From a checkpoint of a small multi-label image tagger.
Model: norm rmsnorm, patch size [4, 4], layers 12.
Training: 13100 steps, batches of 256.
Data: trained on photos of plants, animals and fungi (iNaturalist), 155796 training examples, 21.5 epochs.
Rows from block 5 of a small multi-label image tagger, named by matrix and row number. Rows with one number within an expert belong to one neuron, the router's apart. Each number is 500 + 40 x the weight over its row's rms, rounded and kept within 0 to 999. All counts start at 0. Numbers have three digits each. After the name is the row's rms in percent of the matrix's.
After each expert's rows are labels from the 100 images, of 14848, where the router gives the expert most weight on average: "colour at peak" is the nearest of a few named colours to the mean colour under the peak. Only what is clearly more common there than usual is listed. The data: photos of plants, animals and fungi (iNaturalist). In brackets: how many of the 100.
# router: router (model.blocks.5.mlp.router.weight, 32x128, trained with AdamW), inputs 0-63
# up: expert up (model.blocks.5.mlp.up, 32x32x128), inputs 0-63
# down: expert down (model.blocks.5.mlp.down, 32x128x32, transposed), outputs 0-63

# expert 26
router.26 080:555571480539452499451481508507509490495556478595448499566543497472521503578527519431473521567507453460460512532495488553541490458526460509520475541486560541505502533453517462405530543597534500
up.0 114:441525468465495479519420575519459498576451546605518533438531507542515461486507490461482518473533517475465481539511495536499455486525487464417535608537477521486480553554514447499498460508434538
down.0 108:499487454558495525471496515499546410496415389478528481510526545528501485553515532475396463524477454481551538525463500529471463543529448464541480502468497508446528529509638513544542502564534441
up.1 109:525497517480539554543478521502526502461447529464490494431491485495563438551478550432489458494552461496442496455429472519515507460517540503549470507549498498474533437524508459477546440531438545
down.1 116:481560544524493468539453518557430484561530583493522478461521504457524446550481496581442460538539520503429468561452472498440466552523462455507405506568507531431469474507503476472480530541522511
up.2 093:466478518494438509473491465450470516507400492455570506501481542481483502375470502564458499501521433571557479445493508485578449437502526539476516599494439440541491526485447517537512520552461501
down.2 096:500491556426542548440518482558495553499506445521535514417470509509536462446520479509503512502518490550566421495509414431520583499535491479546482483514459464525451482489540505514466469457515570
up.3 080:525505483479570533559478528490512520427544483497532549524525566471531513471500527522490552519519513556439413449507492456512505448508532504491523475483499428493438497547565551472441459546543527
down.3 081:577578538490498463483469456494472452482443451470478461538564491496467546434474432509430469469485386487430468455482450525537497498539524450548483506522478523522454439476488531428447569514524430
up.4 113:522499424452483501461500529518556506530498534517546404531474547495434497542478454490483483557410484577432524491544437454557506528538516470521555461452527550500520477467485469478426501541520540
down.4 095:559567477543534524502465463449523559555532499454508497444444489483482467501473519478549389479434557498527497517516496439462527467480422525506500471526497528524504451461491478518470506463518432
up.5 083:429531500490592535581512529538461494574486540522534528530444510507505452449493491556553532502561547548484532444486495460465501518447513552451485512502450497542489463498471476535425491490539544
down.5 093:472489539524476478501527479450502488516509488553442534485617501476549492398494520467516482509489497509479506500488595496532473535504541473498493555549474449512452471469480483627533485462453538
up.6 104:591512615513400551515492493488393494533481548504505516473517462494496478482454557505511530445541441526488465450483502584520497445491498492482542462479448551474449465472521525458550502467479524
down.6 101:478481449546502473564516496429501501508443456506480491489438482503527474467426535488494485419514422506422469486445541609465506587504498534462481443474450502463468501420526468533500408488524538
up.7 106:482495583481561510551488480447497491521447567536527467489536450525514489499576448538477523513496513494506492604560451526445447483495459561420506454484487487460519444497521437526488572496576488
down.7 101:520494433481474564517446458479510537491503489483485481599563473530519436484423469447536446556515525442420580489538490523553557523481551446518463491459462476518541492548491438456507464519500524
up.8 081:516355506460508507444523448476504511485499473463537514526441464489546451494483498589517468551539583507537475502466469488474547522474547549474515463420441497490456484560557525524588562440589568
down.8 090:478535467471510536530475414503479489476479452499519495468499605544472481461492454504479413520516446464490488452532494555514565479512487472507517489529469452477511477459635499525536563501526490
up.9 093:453367494522451509436547481604452487480569520456504498567552498519513474463484493560474526522447479498411516514500519409472520474425483473496539484464487489451517508482441542480490531510441547
down.9 101:544561505481525547459496456525550593492443507511514514467470508557466473402455550496562522481506515536420465556480530525510534496476522508495537506479552480447521408548534487468470472510467501
up.10 114:456538567475517482494492525514461498537452482615513537399569529566499456463510497509511555512550490501491403552579492503550413520556504503523479590537483428498516522427536476517534477520459482
down.10 118:443477550456502561441443564476558591481444475577537489496517558572399533412520515492456480535522468488520511559556499518515502488525481529551525505529430567458468501517581457488511485478498486
colour at peak: white (33)

# expert 7
router.7 073:586585470550507469450495455565488483466526461491535499547518515438519533520535500470501555509519555501445540480431465544506538469439461512584470500529533470489498487506527478495512551581501456
up.0 094:412495485485454545521536498518528493479521491464464499501544548520513493469433450546523541482486539503555500514483551449492517470539465440554474478525528505551457452483424537504483458580472498
down.0 095:499563495487520592534551493444477473522545502574521461474475469457549485568535535531481543529558466531411529488536526515512480493558476455514515504522599506527523479509511553470514537444482509
up.1 094:554453625442573533571534475504507490553523478464474522483475524471513544406526521501474489514427501538481485558539435494464467480477500567592465470501530416467527509472475555487531522505529469
down.1 100:534511548521503498539496494451526492519477489464423482516476533499501546490457431459516491475407482502486578481417497492504505561478448465538550391495534507516439485534504522559508525513545499
up.2 098:514539557576528473550412590501549504526468516519539516428530487587500461485500534560501541499575488541445534476468496406415469551441504489515536474497492523492475491523570454544500524509518525
down.2 103:437468489537552489555582507508528524520553485468546557502514507534499482552492545516441445608452514471508491575548523517475537527479514523490443501508521475493524519426488462531532546480527482
up.3 093:594540510467511519532502506535448463531486497458529472422513526414500469471460482554453585447506454499428496505453476483545407530434564518540500526491450517532462546551500554599540428500507535
down.3 105:499512466525533530523486451508478525506528529482416500505560517480505461547530411539554479478527498429453462500518496524495543487528483555522453499520469542529473516484506538487573382464512458
up.4 107:510512563569530500482456573555559503602479499350514502476485570528483525474507534434448511523480485530475467462454432420504447519456520440498497565558495494501410505541532508505501506495518544
down.4 112:585478451504589547567499457475410469546473511508494516514534466522516494453530432490428532497426529423502508500513406515526505509520512498534526467524567515539527518501495497513513480454464496
up.5 090:509416533558495497550541541478473508491559514515453469492586465488511483504446529579494492565507418446495494520539480489509438449505545554419556435456496474483564537473510503530456510507568523
down.5 093:547532499418553533455517479486508550449463499479526519543474461481534451453504483542447523417472537454392433519545487495447567416466455483480532591523503550435526493460538449490514431532540489
up.6 106:564424434565477566530471554556405491509519573434486543532503502473506452486515464535522536534456507498450467506442512473529568501510498474542529546489507498515500468511582436487500485482587510
down.6 106:492555460468523465473463487525520573454546501543489500502504476532412541500520457511451481513492512527502465471447481538583467584534546425526443576530556516521432484467470517481537424499481570
up.7 120:424550353509462485501616493444491493500519511503551484478486572481486551471520453556527548482455467521511476485545515517562536506503476520476502506424537587592479455459562486499514515468473474
down.7 111:495485454475584590544551500558435456525495488509449457518500551506469585478448490502460416502494512585545513613501609524537475512476490511499504483435562474507498456548480527521441538553539482
up.8 093:492502547475556488454532562571540481483509448476516489557508502479444581470525446494553520565469539481488501448510408466500484479476487496560465537452501488539498523532560493428476457484446535
down.8 096:438461471510541519483548536481456568458511526562510503521486505538554450521505534457547453445528408507522494423552565508505527448495501527568433520514455473498495535515438567508534456542489439
up.9 094:506462505589523537520511511535544462567493539428541506457442529445495428467507524458487536571512473524478519461435508402470480513466539523554442500526469490488525461549518475569554520478563531
down.9 095:532447604562535539510490534532490476520507493481504463492440553492498566500482481516474533457449520463470472447530419545500500504527555546589537416446450467479507501443513483497508440481515514
up.10 099:511531437486513508448534603417484455442459498495520476480513539593520471511486505585457494578549515444490462536526439473469543523505508428566568484500483444538522463462503503439467510521486512
down.10 099:443472460466519495463513505467493479466466496495524559455450475457527500524532444431544558486443476484525459522499515570413438519481504456489496508576455451555449498487477531508427440465549508
colour at peak: cyan (29)

# expert 5
router.5 107:519444550568491496480472485490469485539579452464436546509548567466487495478524416506459539384402502517492484566490512539523428545517551574523475487542540517477460477542481522574525507501555460
up.0 100:506454495546463555548466489516418515585491521462475466460496486511498486465531477486511491479395554537432508470521452530499566552525538463527608560524496502500564573586467481463492545507512449
down.0 100:438489520453507499488463497519520572536529485448421495498458508499433533479533456468454484544479513488509434526490467522470482509549579484582435510439552460551469516503508527491553510435477511
up.1 067:410499540464544485436508490537519569448498487533513454552489506492493516546525493549439440555501537497518422565508448493443502518386521536528478442448448500539388517516477512506510477520528549
down.1 084:532454585530494518495436513504485517520466544464539462488517516513525506522459520460445522497462467491467643467512462515523574489512516497487479577503399451562499542531469530495464497463598557
up.2 111:474486468487494451428516458530489484523404513433448465489480505483417450494488449621523502569550551473535516572479457520528495497472432479419534434524544461539460479472449526544517485527444550
down.2 102:552565489495484498535512419491492489513457507509495496517533466410556523508543544539462535510581541471536538437541506496518457539404463513417477428417449467554544504555465503472405511486501532
up.3 117:507524493511509529463559486573528451522595458571515464551571516466535520443566471539510537567426562478508455452499568532473517558532455513486490512482521522500563511519548530536571547463530444
down.3 119:471568547481476495518521494469496459492408551460517487512516549480556503502463508498517554511537464405532521447523511481501500445472441568493507493484515492578542490476452549434456432505471475
up.4 095:488457501535500546486534512612584459486510415556506486531509463482533518528513545569494523537498524488549465468525527522502516494447496575537511468439498489449486559422498504387431440536523499
down.4 095:501491495497532523576443501535525531483492498497522481486509554482482441481424540453477499491471471495405511553551461464499456510461478599561468467549493510551507497494483513568526480486513475
up.5 099:497469512509468483492531462443460385509561503438519487484542485475490538511484484480467476464489478447526536462468549512545492506554564448502497423463540499444456509506500503543528468529455514
down.5 095:508519506442466501497507437467530461466491510532503478422473530516558497501387495494520451484480506468558451512463520514512462514515411539448538499491490464591533514489511633508469565453556441
up.6 124:530440537505480452468433456496424536497499474526523459504557530487457493599474492464478530623498453517451465469466517523450542487455575478522461474485499490494487537507544546436538459391488539
down.6 115:535452432482528511528507455518471488491500475642538476515574497512496410590514505487455542517560441504529472520461478459443491483481446434443536464514533498499503526464475507496461528540512535
up.7 130:474525499503472492469591469382434537498522467460489548527496533485573503468486511463511535382502465527560479472555668481532473528541521529442472467453446461493492458562443532502518474486497454
down.7 127:514556532490515486508508601431527469502508511502548566513503501574553446476444514479568508474539551563547540499471454486469484458496449528508440499501544550514465477430560522517432506537495423
up.8 084:489549545478416478460469430445518476527513525481473482469508409552491478511470500456479485495538442550502481532498556565509517578501472555395523434505459521411491498451567519507538424483481519
down.8 093:450514496512527446518538465552494448486497512561459478481550497482487462489534469485407519503468509524505409435483472514507436493505553487532504458478525500433525498554458572547485502498600506
up.9 116:502496560573510502494538487472492474465484546434524470551523567436525534505499434468509527519486507443498542492499579463513536496506483466519446384480519464522569554504459507492518540435451502
down.9 125:456502543573466509501511424499472502562464449485518515454529501481553537580529459470487538513533509448564544467479565497535550493574490439500592456509433475477540505476508485487472553505536537
up.10 096:457504416545526503448481549510527508490480559461532528479537446573482492559512496500527566452453435528521481489424426514514553468429524562486473541460497529513552495443492485479488525517561504
down.10 101:496487519437460395497490472492506450506513499518477506503475487422548498512455499508541558448511525510526447476576564487487462456448523489505580486445568518457458573497463514549474482460550497
colour at peak: grey (86)

# expert 6
router.6 080:552487494542469485455555455564476488421551541467486503563497479550539505543536492447475489603523449467436532519566528563506474466413460576470475561543533502551473458549481476474482537525481488
up.0 098:472460576477580498404566572511462465460503514535474529452430462496474525430524463544505454494494486472441519537461400426508473437471509457521491521477504524549444386479432567498499465538473491
down.0 099:483445517519534465451443503494486532494513519386562449553459487478562499473531483535524495500455554481542472497519476509482440414541541467511525506509476438542446581534443515495484533509497463
up.1 112:456547521509519509576582465451528489452517524507475492518410502510541595452496520506538444532515496482496465497552474504437466468535487501487495535478513483526477467503494504444484478498471456
down.1 108:510492466489520490449439466463532509489524514515501569565459389482508539482477454503494454451528514510532479487481433532528537473458463466493464497439499450522540559567511483514479580476508457
up.2 087:487536543502527490537490479495549446577466504497479511427518571483482477528501492495522522433634536543535483547462479543497460512535543499472517431559485546514554472474482481583533452499523544
down.2 093:520495514453477456565485481455498510560492463543499428547417473496466493423545490538539559534527537464542551519523484474456452502495546591545508534504533506538470546491590551534517516455443486
up.3 103:514476479528474484567488518456545408430528560488469484474457547539396458533467524484465509488532541524521455469536605445419421524495492530403435486532560425459518494518561534523476517468522461
down.3 097:523513470472498466481447411467483496507561478541492536465474439518537483479457497484514524484549461492501488487508470496503497549582559420446456393433494476524486485530487441474500426461523552
up.4 119:494476520487544511544518501530505500404452445425486476484456478476559490480433484536489472578493459518508404644518492528493526503419484520498469488491527481561428511570518569481500498447439519
down.4 119:519473579470487559479536513492475512471461489499527511545500504455471566520516528430523471499507399438473538498526509466508519441483471505546496503499441585460510515534561563450523550487424550
up.5 097:545436466506544504481528561539527506496492563370465446497470551541516550440505435444509485510478548519488467430497435471470486507560520476493536508562523526519488521586476500479449519579454577
down.5 094:489446479460492475454506537530512509507514538437563519479435547515476525449466473529476527514486522506512511433431504519431502507492514401468571517507509478525472517534499491562424469529528479
up.6 075:478411542527498523508507471487529523406433500441489507529501498551478486410484562536555528493457537520540406502484462486461525484460478513480508467523462428505501417479459549534508432627522543
down.6 084:453503585501498481435400548500467497515503475546538479516482532526506472481552439506469504503445450539538481499475482487528490492440557452535434547418437562549438456505553431434549446507518514
up.7 080:482492579523546441459521437505567506512481454527503517537505533461496492532544496476494494515568488529463493504555496450498464531514523417570475462518461477452516486511415501494502395485541521
down.7 101:512495460504525466525499520539498461476477492594533520445530558569532410503431487544530454549536534487433547525491519525492408559510491405596513515483533464492483500416420480503531461547447450
up.8 102:575490465594517477448438564446503611454574538500552495484504523595504441501448494505512501417473491498540504461546534568547525539544497548494480481535500458544532476458485465542504555494499496
down.8 102:431533592441465499496551528498472479483484516511535490480556476478459524504404564530479584560573459436506443404489501494514494553479528519467515501485483496426532494538487492460553506448521509
up.9 083:422479577515426500467535497502539549580533500500493533420481559572438490543442527542502487508516536548478468484500479487464470484546503478460487453443470421491511475584477546556454435484502558
down.9 096:554483501488522515489508464517489473432506437497591453581557571440522476533491480491428540508465496527475511491428514546455522490510525472488453495483551493480590558528515447477475483514456407
up.10 106:486482564474458460511535495506505441475469563504502472508581600475395486483468384547497537454520508402472529519521509486484485495527444478504494477506503456484387535497428499486536500536545515
down.10 112:482442455564497467533482506548525510476556511497458512514495549461484437430430502467466496496415517517419445526525520486495481412531496458519497466503545508488459453415485477572494519541528570
colour at peak: grey (78)

# expert 15
router.15 093:534493481525441487476452491568466448486490506412508379519533505513481489533500520420478512525472468497430522491515446536535551496499471482516523561489545437512522490537508485426580494474457487
up.0 098:461486446493479464561460461473498497538449463530521493440508526495417499437520443545514422561484496533490470496504447526512442530504492536528504580512507551538522608518510505488555557459427507
down.0 101:476506511485426567565408521542479596567516533529513491501527496395549428441513479502523503520570513515475482456422490466536503456506536552506553492471529422492497594518527505494527535499509548
up.1 110:453601498523514468597489503443462468536454549500585535443517475569499553514522499493496531512531441581450442470534461545528508479521481433430544490491503520433517476532481501467482428517460507
down.1 109:492564441478534430508505432475493580471507473520544487492510406525508493447546498500537457494573566516446494446536503535469487560551484459513456521553464546520481482486496534544401376506510612
up.2 085:484498451507622539522490551524451549404463477576534469517449387502544499432462470466520480473461508480500549554479388490501503508503512482490485537566463562508471470478497498585500432499523542
down.2 093:456555464441477479543561466515471554536429536541516492466472556490496541471495511563557489499531470540506442489473533501504432526477485467475472422511583516508452504406514526537484499534496522
up.3 088:520415470545488508559465421495485462493425486507493511478468429441479414474503471581474499575443539538448466474407481495463572469547482490548593504566469489475468514511517517487500505550481520
down.3 099:470542529485535492479497556448521561519480515531507522484540498491488497445566529566546489461454584451540469589528516444501544557470488507511507581491503511435435533424467429441471547489504466
up.4 101:447563537480461483504424546517559460592534514502552500551510505497464485475492471496475516529522535532490515514532470513527515419539438509496518561504539425497465556468498503469530528524518484
down.4 096:482484524473481481465498457455442509589539490494438529508531485473484439453481450540527506468534559478475550546519531555441499532527501474532530449524528468533481493468519530554498535473437584
up.5 115:502493487431458517486484447534571450515556520574468508473512518433484459474474541474486545489539457561394512468444526508513428492483478489540551538524505481449521486427469541532532483485535547
down.5 108:463520512456442423528512429466460496573536501469483533485485546409483465503456499541522446466586498494437485505486491498385416495447488455480463467541470512533388461467491494468527491456548503
up.6 115:518456521522513472451415503514406592540492482377492465457528493500405436545487481486451540503508451486497504562487427486499542461524570418534585505493509502536492466496481515491474536516497512
down.6 108:481501544493528546434479453532510573512526513474432505451507505493502551569532474479453500602496500459486526537466540535467508468525550518572440403429458495493500558449501531480532529506523525
up.7 113:546411436503484485582493553509491422592469498471468460512505524493488401558511444475492491504495533436459501531521571422528549556459480463451523507564524481503535526518535498486479572560455516
down.7 107:452490512508461515515584458575506486518552476485434479472466571450531469495491528478532493448464555494477511494480533519593588517517517469500533451480489579535529520548516501507486492559442507
up.8 080:468439471478550536421484476540515582545483573499488537507565516537484434580487434475514489491425525474481506505483548491455547569506580451547552517446464490563450535496554466491500475526533512
down.8 086:541546465485453609548481465502497508539469497519478464473454448498561443495470472470466492437498529492454495551457450499583516544510456507491574527495507455511524459460542527480507514506519525
up.9 083:471551428500467500514548453492437562506403495529567536484533522505389520562466414462529471482522490461460464524421510515468509458494558491464524505481490553526484509503591461566468519507496619
down.9 087:435473405532519449481482432541465504540474476441452514478526442416488484477490505508521528419501498515519460497491459545542479482518495456544496510455470574543423556490524476429518460509527537
up.10 110:463461407529431533614538564559492466440566480577563514492457511503486500546464533483531527456440475474486503442548471473454568435474483511464528505516474506487491574574558455509478513535528469
down.10 105:478502500512439425471527483487471479542520498468525421501491527424484527459553457491445517500512434498548535446530454539528489490479522513456501531460495517490546555586500474606423514456497523
colour at peak: brown (58)

# expert 18
router.18 100:577546467444466526519432579559475450405525479546559488499532509462484554531503499508487481468529476500511479525465469509534487462559455543569533532544504508559551549490555498472493539535517483
up.0 093:521558538437390516559508457430453575473461534396489542469560506522479548460446528503508550427453423554537511488559536540508517481469481506460525564433486536471490442559551484502501429491539485
down.0 110:482475509500570478478519508532467449496525480511492496493541462480558519446570532533474517507477464472510446521582614486506477594483536550494504518435491487498504553512463523493504526463409452
up.1 081:485518522503534554493493493506562425419455560586532505573468450509476518442480436445478489528476474496456560476467507468516555501517536515492518427480514495497467510485503513519480521593503568
down.1 085:428495525445501455424506469465481575522532514499522496551461525407543523565422475443441495476472560498537503488548507503469571395516559536555487485452466453481516530544503553411506503490453491
up.2 094:533511519565443445486515522418539464494564505589492519527477473529426526473466487444424538465475547562591486490502423520503488489530461464495516516469471504472450527473473503514505518510454534
down.2 090:476504476500556540476505534423577504543462446429460521532462525479480522514492531498472567542502471510477541489434461491493530478532578561555501457528503523512520388491490469481466475480548555
up.3 105:610547532550526504520384562549474464459601522498473512549515490508508506499512504518471543449496541537543493480506538610503546554491486550475483464519458507479559505489501473495453500486608476
down.3 101:494438516533577505516512562511558524493501505542462536455495489479481478548505550416526479440585472432461529564472525435523517606484472482538443524500519511497507504477485493522489524541479474
up.4 096:494549577567508520541431498555481544480500461524491541514542538497552521504520531439529475467472514542564438492513528485509453497477587567538438477509486476462566512544457494405512430429492459
down.4 098:510598490429555469535462406493508498478523478507528415475503455528488421474432507575488487536562421491499478551505458504512463553471527461518502528532569493501543449432513485494481457489450481
up.5 104:498547474528488441624536476522484465569470510498521555440385468414478479491487560492540483428494436528409495567437466521579525423533517506486519519452488547526480499488498514491503487513553483
down.5 099:470438471549518481552527510450535459552493487521492509532427517465561551515463500482485533528475432490575575500470478455522511497423520519525509433477487501527504483480553533515398457534560532
up.6 105:486589490408509487479550501507534506391508473467496495502519499520523499531521483488503500397505444447468505563453460471489431570535516435571497468492504503460497454409471547489444446575561534
down.6 115:461492527449499510449549457483537552499494444526526497499493494490566481551534428454521574532524483507494513517438523481459499491502548507481547458536448459529518547508444499475555404413412580
up.7 111:477474567477537544462422500562489452482531495534494451505554499468530515409515507556510422531469495490505476495486534497491560525510470479612499472553512473497488584499534508520547532495450501
down.7 103:532553473549515458515470481533464550495460534470511512496490453528501465511475490520536468485510460445414485401489492569493478445503551522545453468554456491528565461489432519472464491507503554
up.8 107:489493476476460551470472571503542420525523497541456501536478570492442512548486408408453523604523505548432517503501505466477439486570511414511554523560513492475546507472466581471526510495422505
down.8 101:521493528494548454422450511497507433538553513451567573470506514554480522537428482471528506564496540546508490451513433469450562414539440522511513471520531476463499461557501607468502540470505603
up.9 103:500464461529473553526463529485517539478488446467515498513554551536549455534495500417513518456484532486482481411543498437465463515456513489485457477546471458535585579583506574446532506554426507
down.9 103:552533542514513429468410494553498452513473464426530505520543464506498469534459491560500531543492516445515541505474506435491455453458510505504479474519468538522465433482489496509448594564534431
up.10 099:505524479462453507532428430482473548576555567527531535540526470513501531427529541547538484539542489548495480525512556478551488504525574580448526566521497454542515524489451516497520470385498468
down.10 094:462502424501474565542513521561497442500503455552530443477525490461464504424527419503439528428497461569531493550514497552522450529524491478567487523445488565508477480484487553527545532439523480
colour at peak: grey (80)

# expert 14
router.14 114:554515480508486445496482508436492481420539487551565448515510454468571507528514495495464527515554460475478505473437501459400458557519448527504428471488521406566564531516480430439496520496465479
up.0 096:507502487562439483457488501434447513535560468506483552553537531599472474463501496502475541522492528495483479478528381542516540473506541423447554589532517481453397550500520501462525512467487481
down.0 092:484515525450485568485464490506517516581498508499449564479498523467458450521495509560530498545567497526454619479482439493565579452477503503546483442481514589455548573497432507499528401425448507
up.1 099:461481463507542470510570437457527543581475527531549503487490428541462486365496501571489502463526511456576469506502510526577486552542478450466529509458550488530488496500476510543492456555480486
down.1 099:483466518458446506480506526474476519455570526446496481446499527532537528491489563492471499545488554483439487530532494587456494528491492491496533489500515455486489472533437566426514458494516510
up.2 091:510498505606490439486511520464567511491472494433514484483490434509397486459493520500436510509438475442489451531548540457477420531479498528504485550504479554569497500393470507488516506508501427
down.2 093:553570490527493559502511497449527509470465552561477562461508497502466501505586571509524500463483511475445451501589518535481591445532522525455515508558475531501448495422546499435495474501466548
up.3 120:401504487501530491408528527425506497476566507526550488543519523464481483506481500462478517485491533498485524562479535483491420509510556504553507524467496432435599542505471560486499502547414493
down.3 119:507537497540469547549539465522550488490497492530477577527426487492482464522496499549489446478436523510434480471445475525516449493477474567534419448472462555489524467516497517388503565424555478
up.4 094:594534577524504436444512529468456499396650494501516476502525543464539477528504475519457514498505467461492426558569555524448545549452474494479501489552464446511454501480459487489533490503562537
down.4 094:565459488498514498507475490502466458521442457550492412417445481500565495526567525494469473476527510511472546461480488522458556491556485500554439501509508474517553464515550520530516557540525478
up.5 106:479536496558491562472500490464578572438475453470495507533507514498525507517480476478486524598511557497430431517594550517436511515522463532517512455504505456518526420510486515444474558469495503
down.5 104:533438522551521456483510516452465483592549469458541436511536524550550482472409491466477531516453519478491594523487496540520444524517558468504503475493455515525513509572498468501549567502426461
up.6 095:540486504487563559540517510497517429503484480556527447443476512423512489495488448506478476502516483458459438544486569447442463473566435506482507470496476464450509503500496509421547501499504489
down.6 098:468538542565572486460476473488529586517540462473577547501469546485563509465537544457486437455457474445486529477465614473567476462507469512503450492455506504455507485467503480553475486564532513
up.7 096:493491562487512501486511513472591467530478495513526511524485483380495488478487547541453536520558446470485451467434522452504446522464491506474454565489448492553595531498562463493513493503419541
down.7 095:417547439499478498515557557543519473454512543568609523540465523489521502600460455475527537516499571469528461469478522473456514520523494539476476506467484507535540475577520597553477537522542510
up.8 097:529395566488457534509535514465484438481529447452478522446606515518467498479508480520560510512491498496585479493485538552501498544491434507488466490421533486542446467528566481487472453522546467
down.8 097:496514374514506527515455547469478480524488485448457487573522461506502508467507500463495519532467475435538564486501551516460551460470473504511557463482423546509492525511511510538537469563491537
up.9 111:498482486417504525463456493461512518413525524540535471546493462525465577488447473524556491480541530534566489485552458483446493483530493479492547492498524486526496436452550507501483470551533467
down.9 114:518596563500537494457447518479488505458518588505532518548499474482446446499559524522516475418514513460528572484542444539549556515487542532567504534490530541448559499491500442543490486497547508
up.10 092:484529529507465511467489434502526541504461460482425480491528471537501552527479585470502504579462462553525503503431422440417561493516510464501509487536451483407510493496520479467473417483523536
down.10 093:456498447517488478479456478477502498515533458407474477520577521495505532499458450486438501447420510490570545490448446477554445472466435434553503418508449543482460456476545522533502584500498511
colour at peak: black (65)

# expert 31
router.31 124:438552463526499487530583456530522522525529448550473464497478472492499478431501534620488542438469524477493507573527489521530522553468471501451510542499523518556440424490518477583527465467543489
up.0 090:517456512580466454419478523529402431483571553499445479481563536460481513513546502447466513468469449515564505482515578474505539482512546512466496511484509511545532545508486462575448541538531466
down.0 092:564565577492511482481531455538485535449540602500466455521562505460516462471451504516518521542522492488479455534463481579472548605462441524432480521495424428495494460498517507514470456485559537
up.1 094:441500541494560529459459561582575490465462542550547491531490411492510470493534515555544573497525522469461516503559503528595534515529455542539467530492494478517540500511534470458500498540477481
down.1 087:454526427550518503561509537458503521485451472512575475532461565495491605488526552466495471507492533504518499540528564485540462532569478522549467505483526551468452546540413538514573475582492515
up.2 097:516604517486503490491519527550542493559520497489437466483535487501489448494488437491467494471529443478510490523436484524566481429456498505538478447559466511443467500429478566479493483576504551
down.2 105:483480514473521534551552535492426526495451494546495526455515455581473442571589497478546511462556493496433518544524488488433467579475514498484470458548477440483520456473450460523520471518536493
up.3 089:526417502536538496509500455475539500416440471456519523520488507462529506607515536532529488537448545546496468519501485490459481515453548541500467441444539480500518455491505510411484547493418476
down.3 098:521476473530442529537490514500460443465535575544471549464541515478472417429487440491494392500438470460549491514442452520532505510486477495526555594534519586511506501477484482428515514573521498
up.4 111:435476531515592467591517515561489520486562447454503491521463443564527440469477410505550440479525533510458402573513464560516551493499522527506435516535547478501499513495539508478468504584495500
down.4 105:396478518418516518499523473459531541482444428505533464556464508514467475544475496448436519399425477546568459488465554587529518479561513515562500503425505504436531497479601482524534476533479574
up.5 113:480520538535556495554538509452450477532638511460507473442556561451423529467461537504524492460463508522580493562497501498536507501506560501497485454438518506524444456547472514514500504482571455
down.5 113:478557573476477451475478518559489548533582506430454574579517442484415492455501479545520554516597476450488520459505450517477517419481527515521525505499469487481525490559516433500482555449495506
up.6 094:514490479470564475532540495489484457558468560484484487575460514457611522451494489456548531610476487501506460505541464438492463462506552486524492503584532435574477437485442565518471522494471498
down.6 107:542491533535493493475474504461535432492561615515507495468461554470558418491425454485488474525468516498545453540459487498394482566527527506496462527558544496564488503493530533557507535510479491
up.7 092:511494412492526503597527480443497537488521519451449539472493501565507462560511474527483503486501478521451483473492578525408531505468486444416551509536488452434476494510470513448510530540463528
down.7 090:564520502490499548556500482471545462501484491561431474441499477509480516484502446499516452530459528561489439502481454499455484463474501571508466518560609518535492443461518468439570514472525405
up.8 107:455550511504487496433459475469515548562554494543459536483484498573454522525522493542486483586458541539544498538545528421531474445476550576418505520478559487549443458498531463512482499420473499
down.8 098:495497516535432453417486514503460535459538533505505541494492460419520505492571605470468527512507480439474506445562494526400486514529544578446529466511436506461532553539477525521490532401467505
up.9 101:548388492513423498564459478559452539550413486480490464552505532442526475574526567461466503584480464496567504460513534404499541514446498519428498467481515475578526518501453519492559518478543521
down.9 110:578495570465489463485491486550515430520491529485456439483534528372430481434504537453509492549476428515505503519504525496526479551501487527515571496549538559439466511496492558484514519499519513
up.10 103:455593537543539516537418527514486532514524562558588530503421526425508530541496535510509518557574480566480543526469555478465543488478573519568490463487486442551576499502506508471488489405486469
down.10 096:487510552541438527484551445542562559461482383529518510501407497454480557503524550503506522516502519470528465484494514540448486501498492491489485455492469550461514514542482472403561517433562534
colour at peak: pink (36)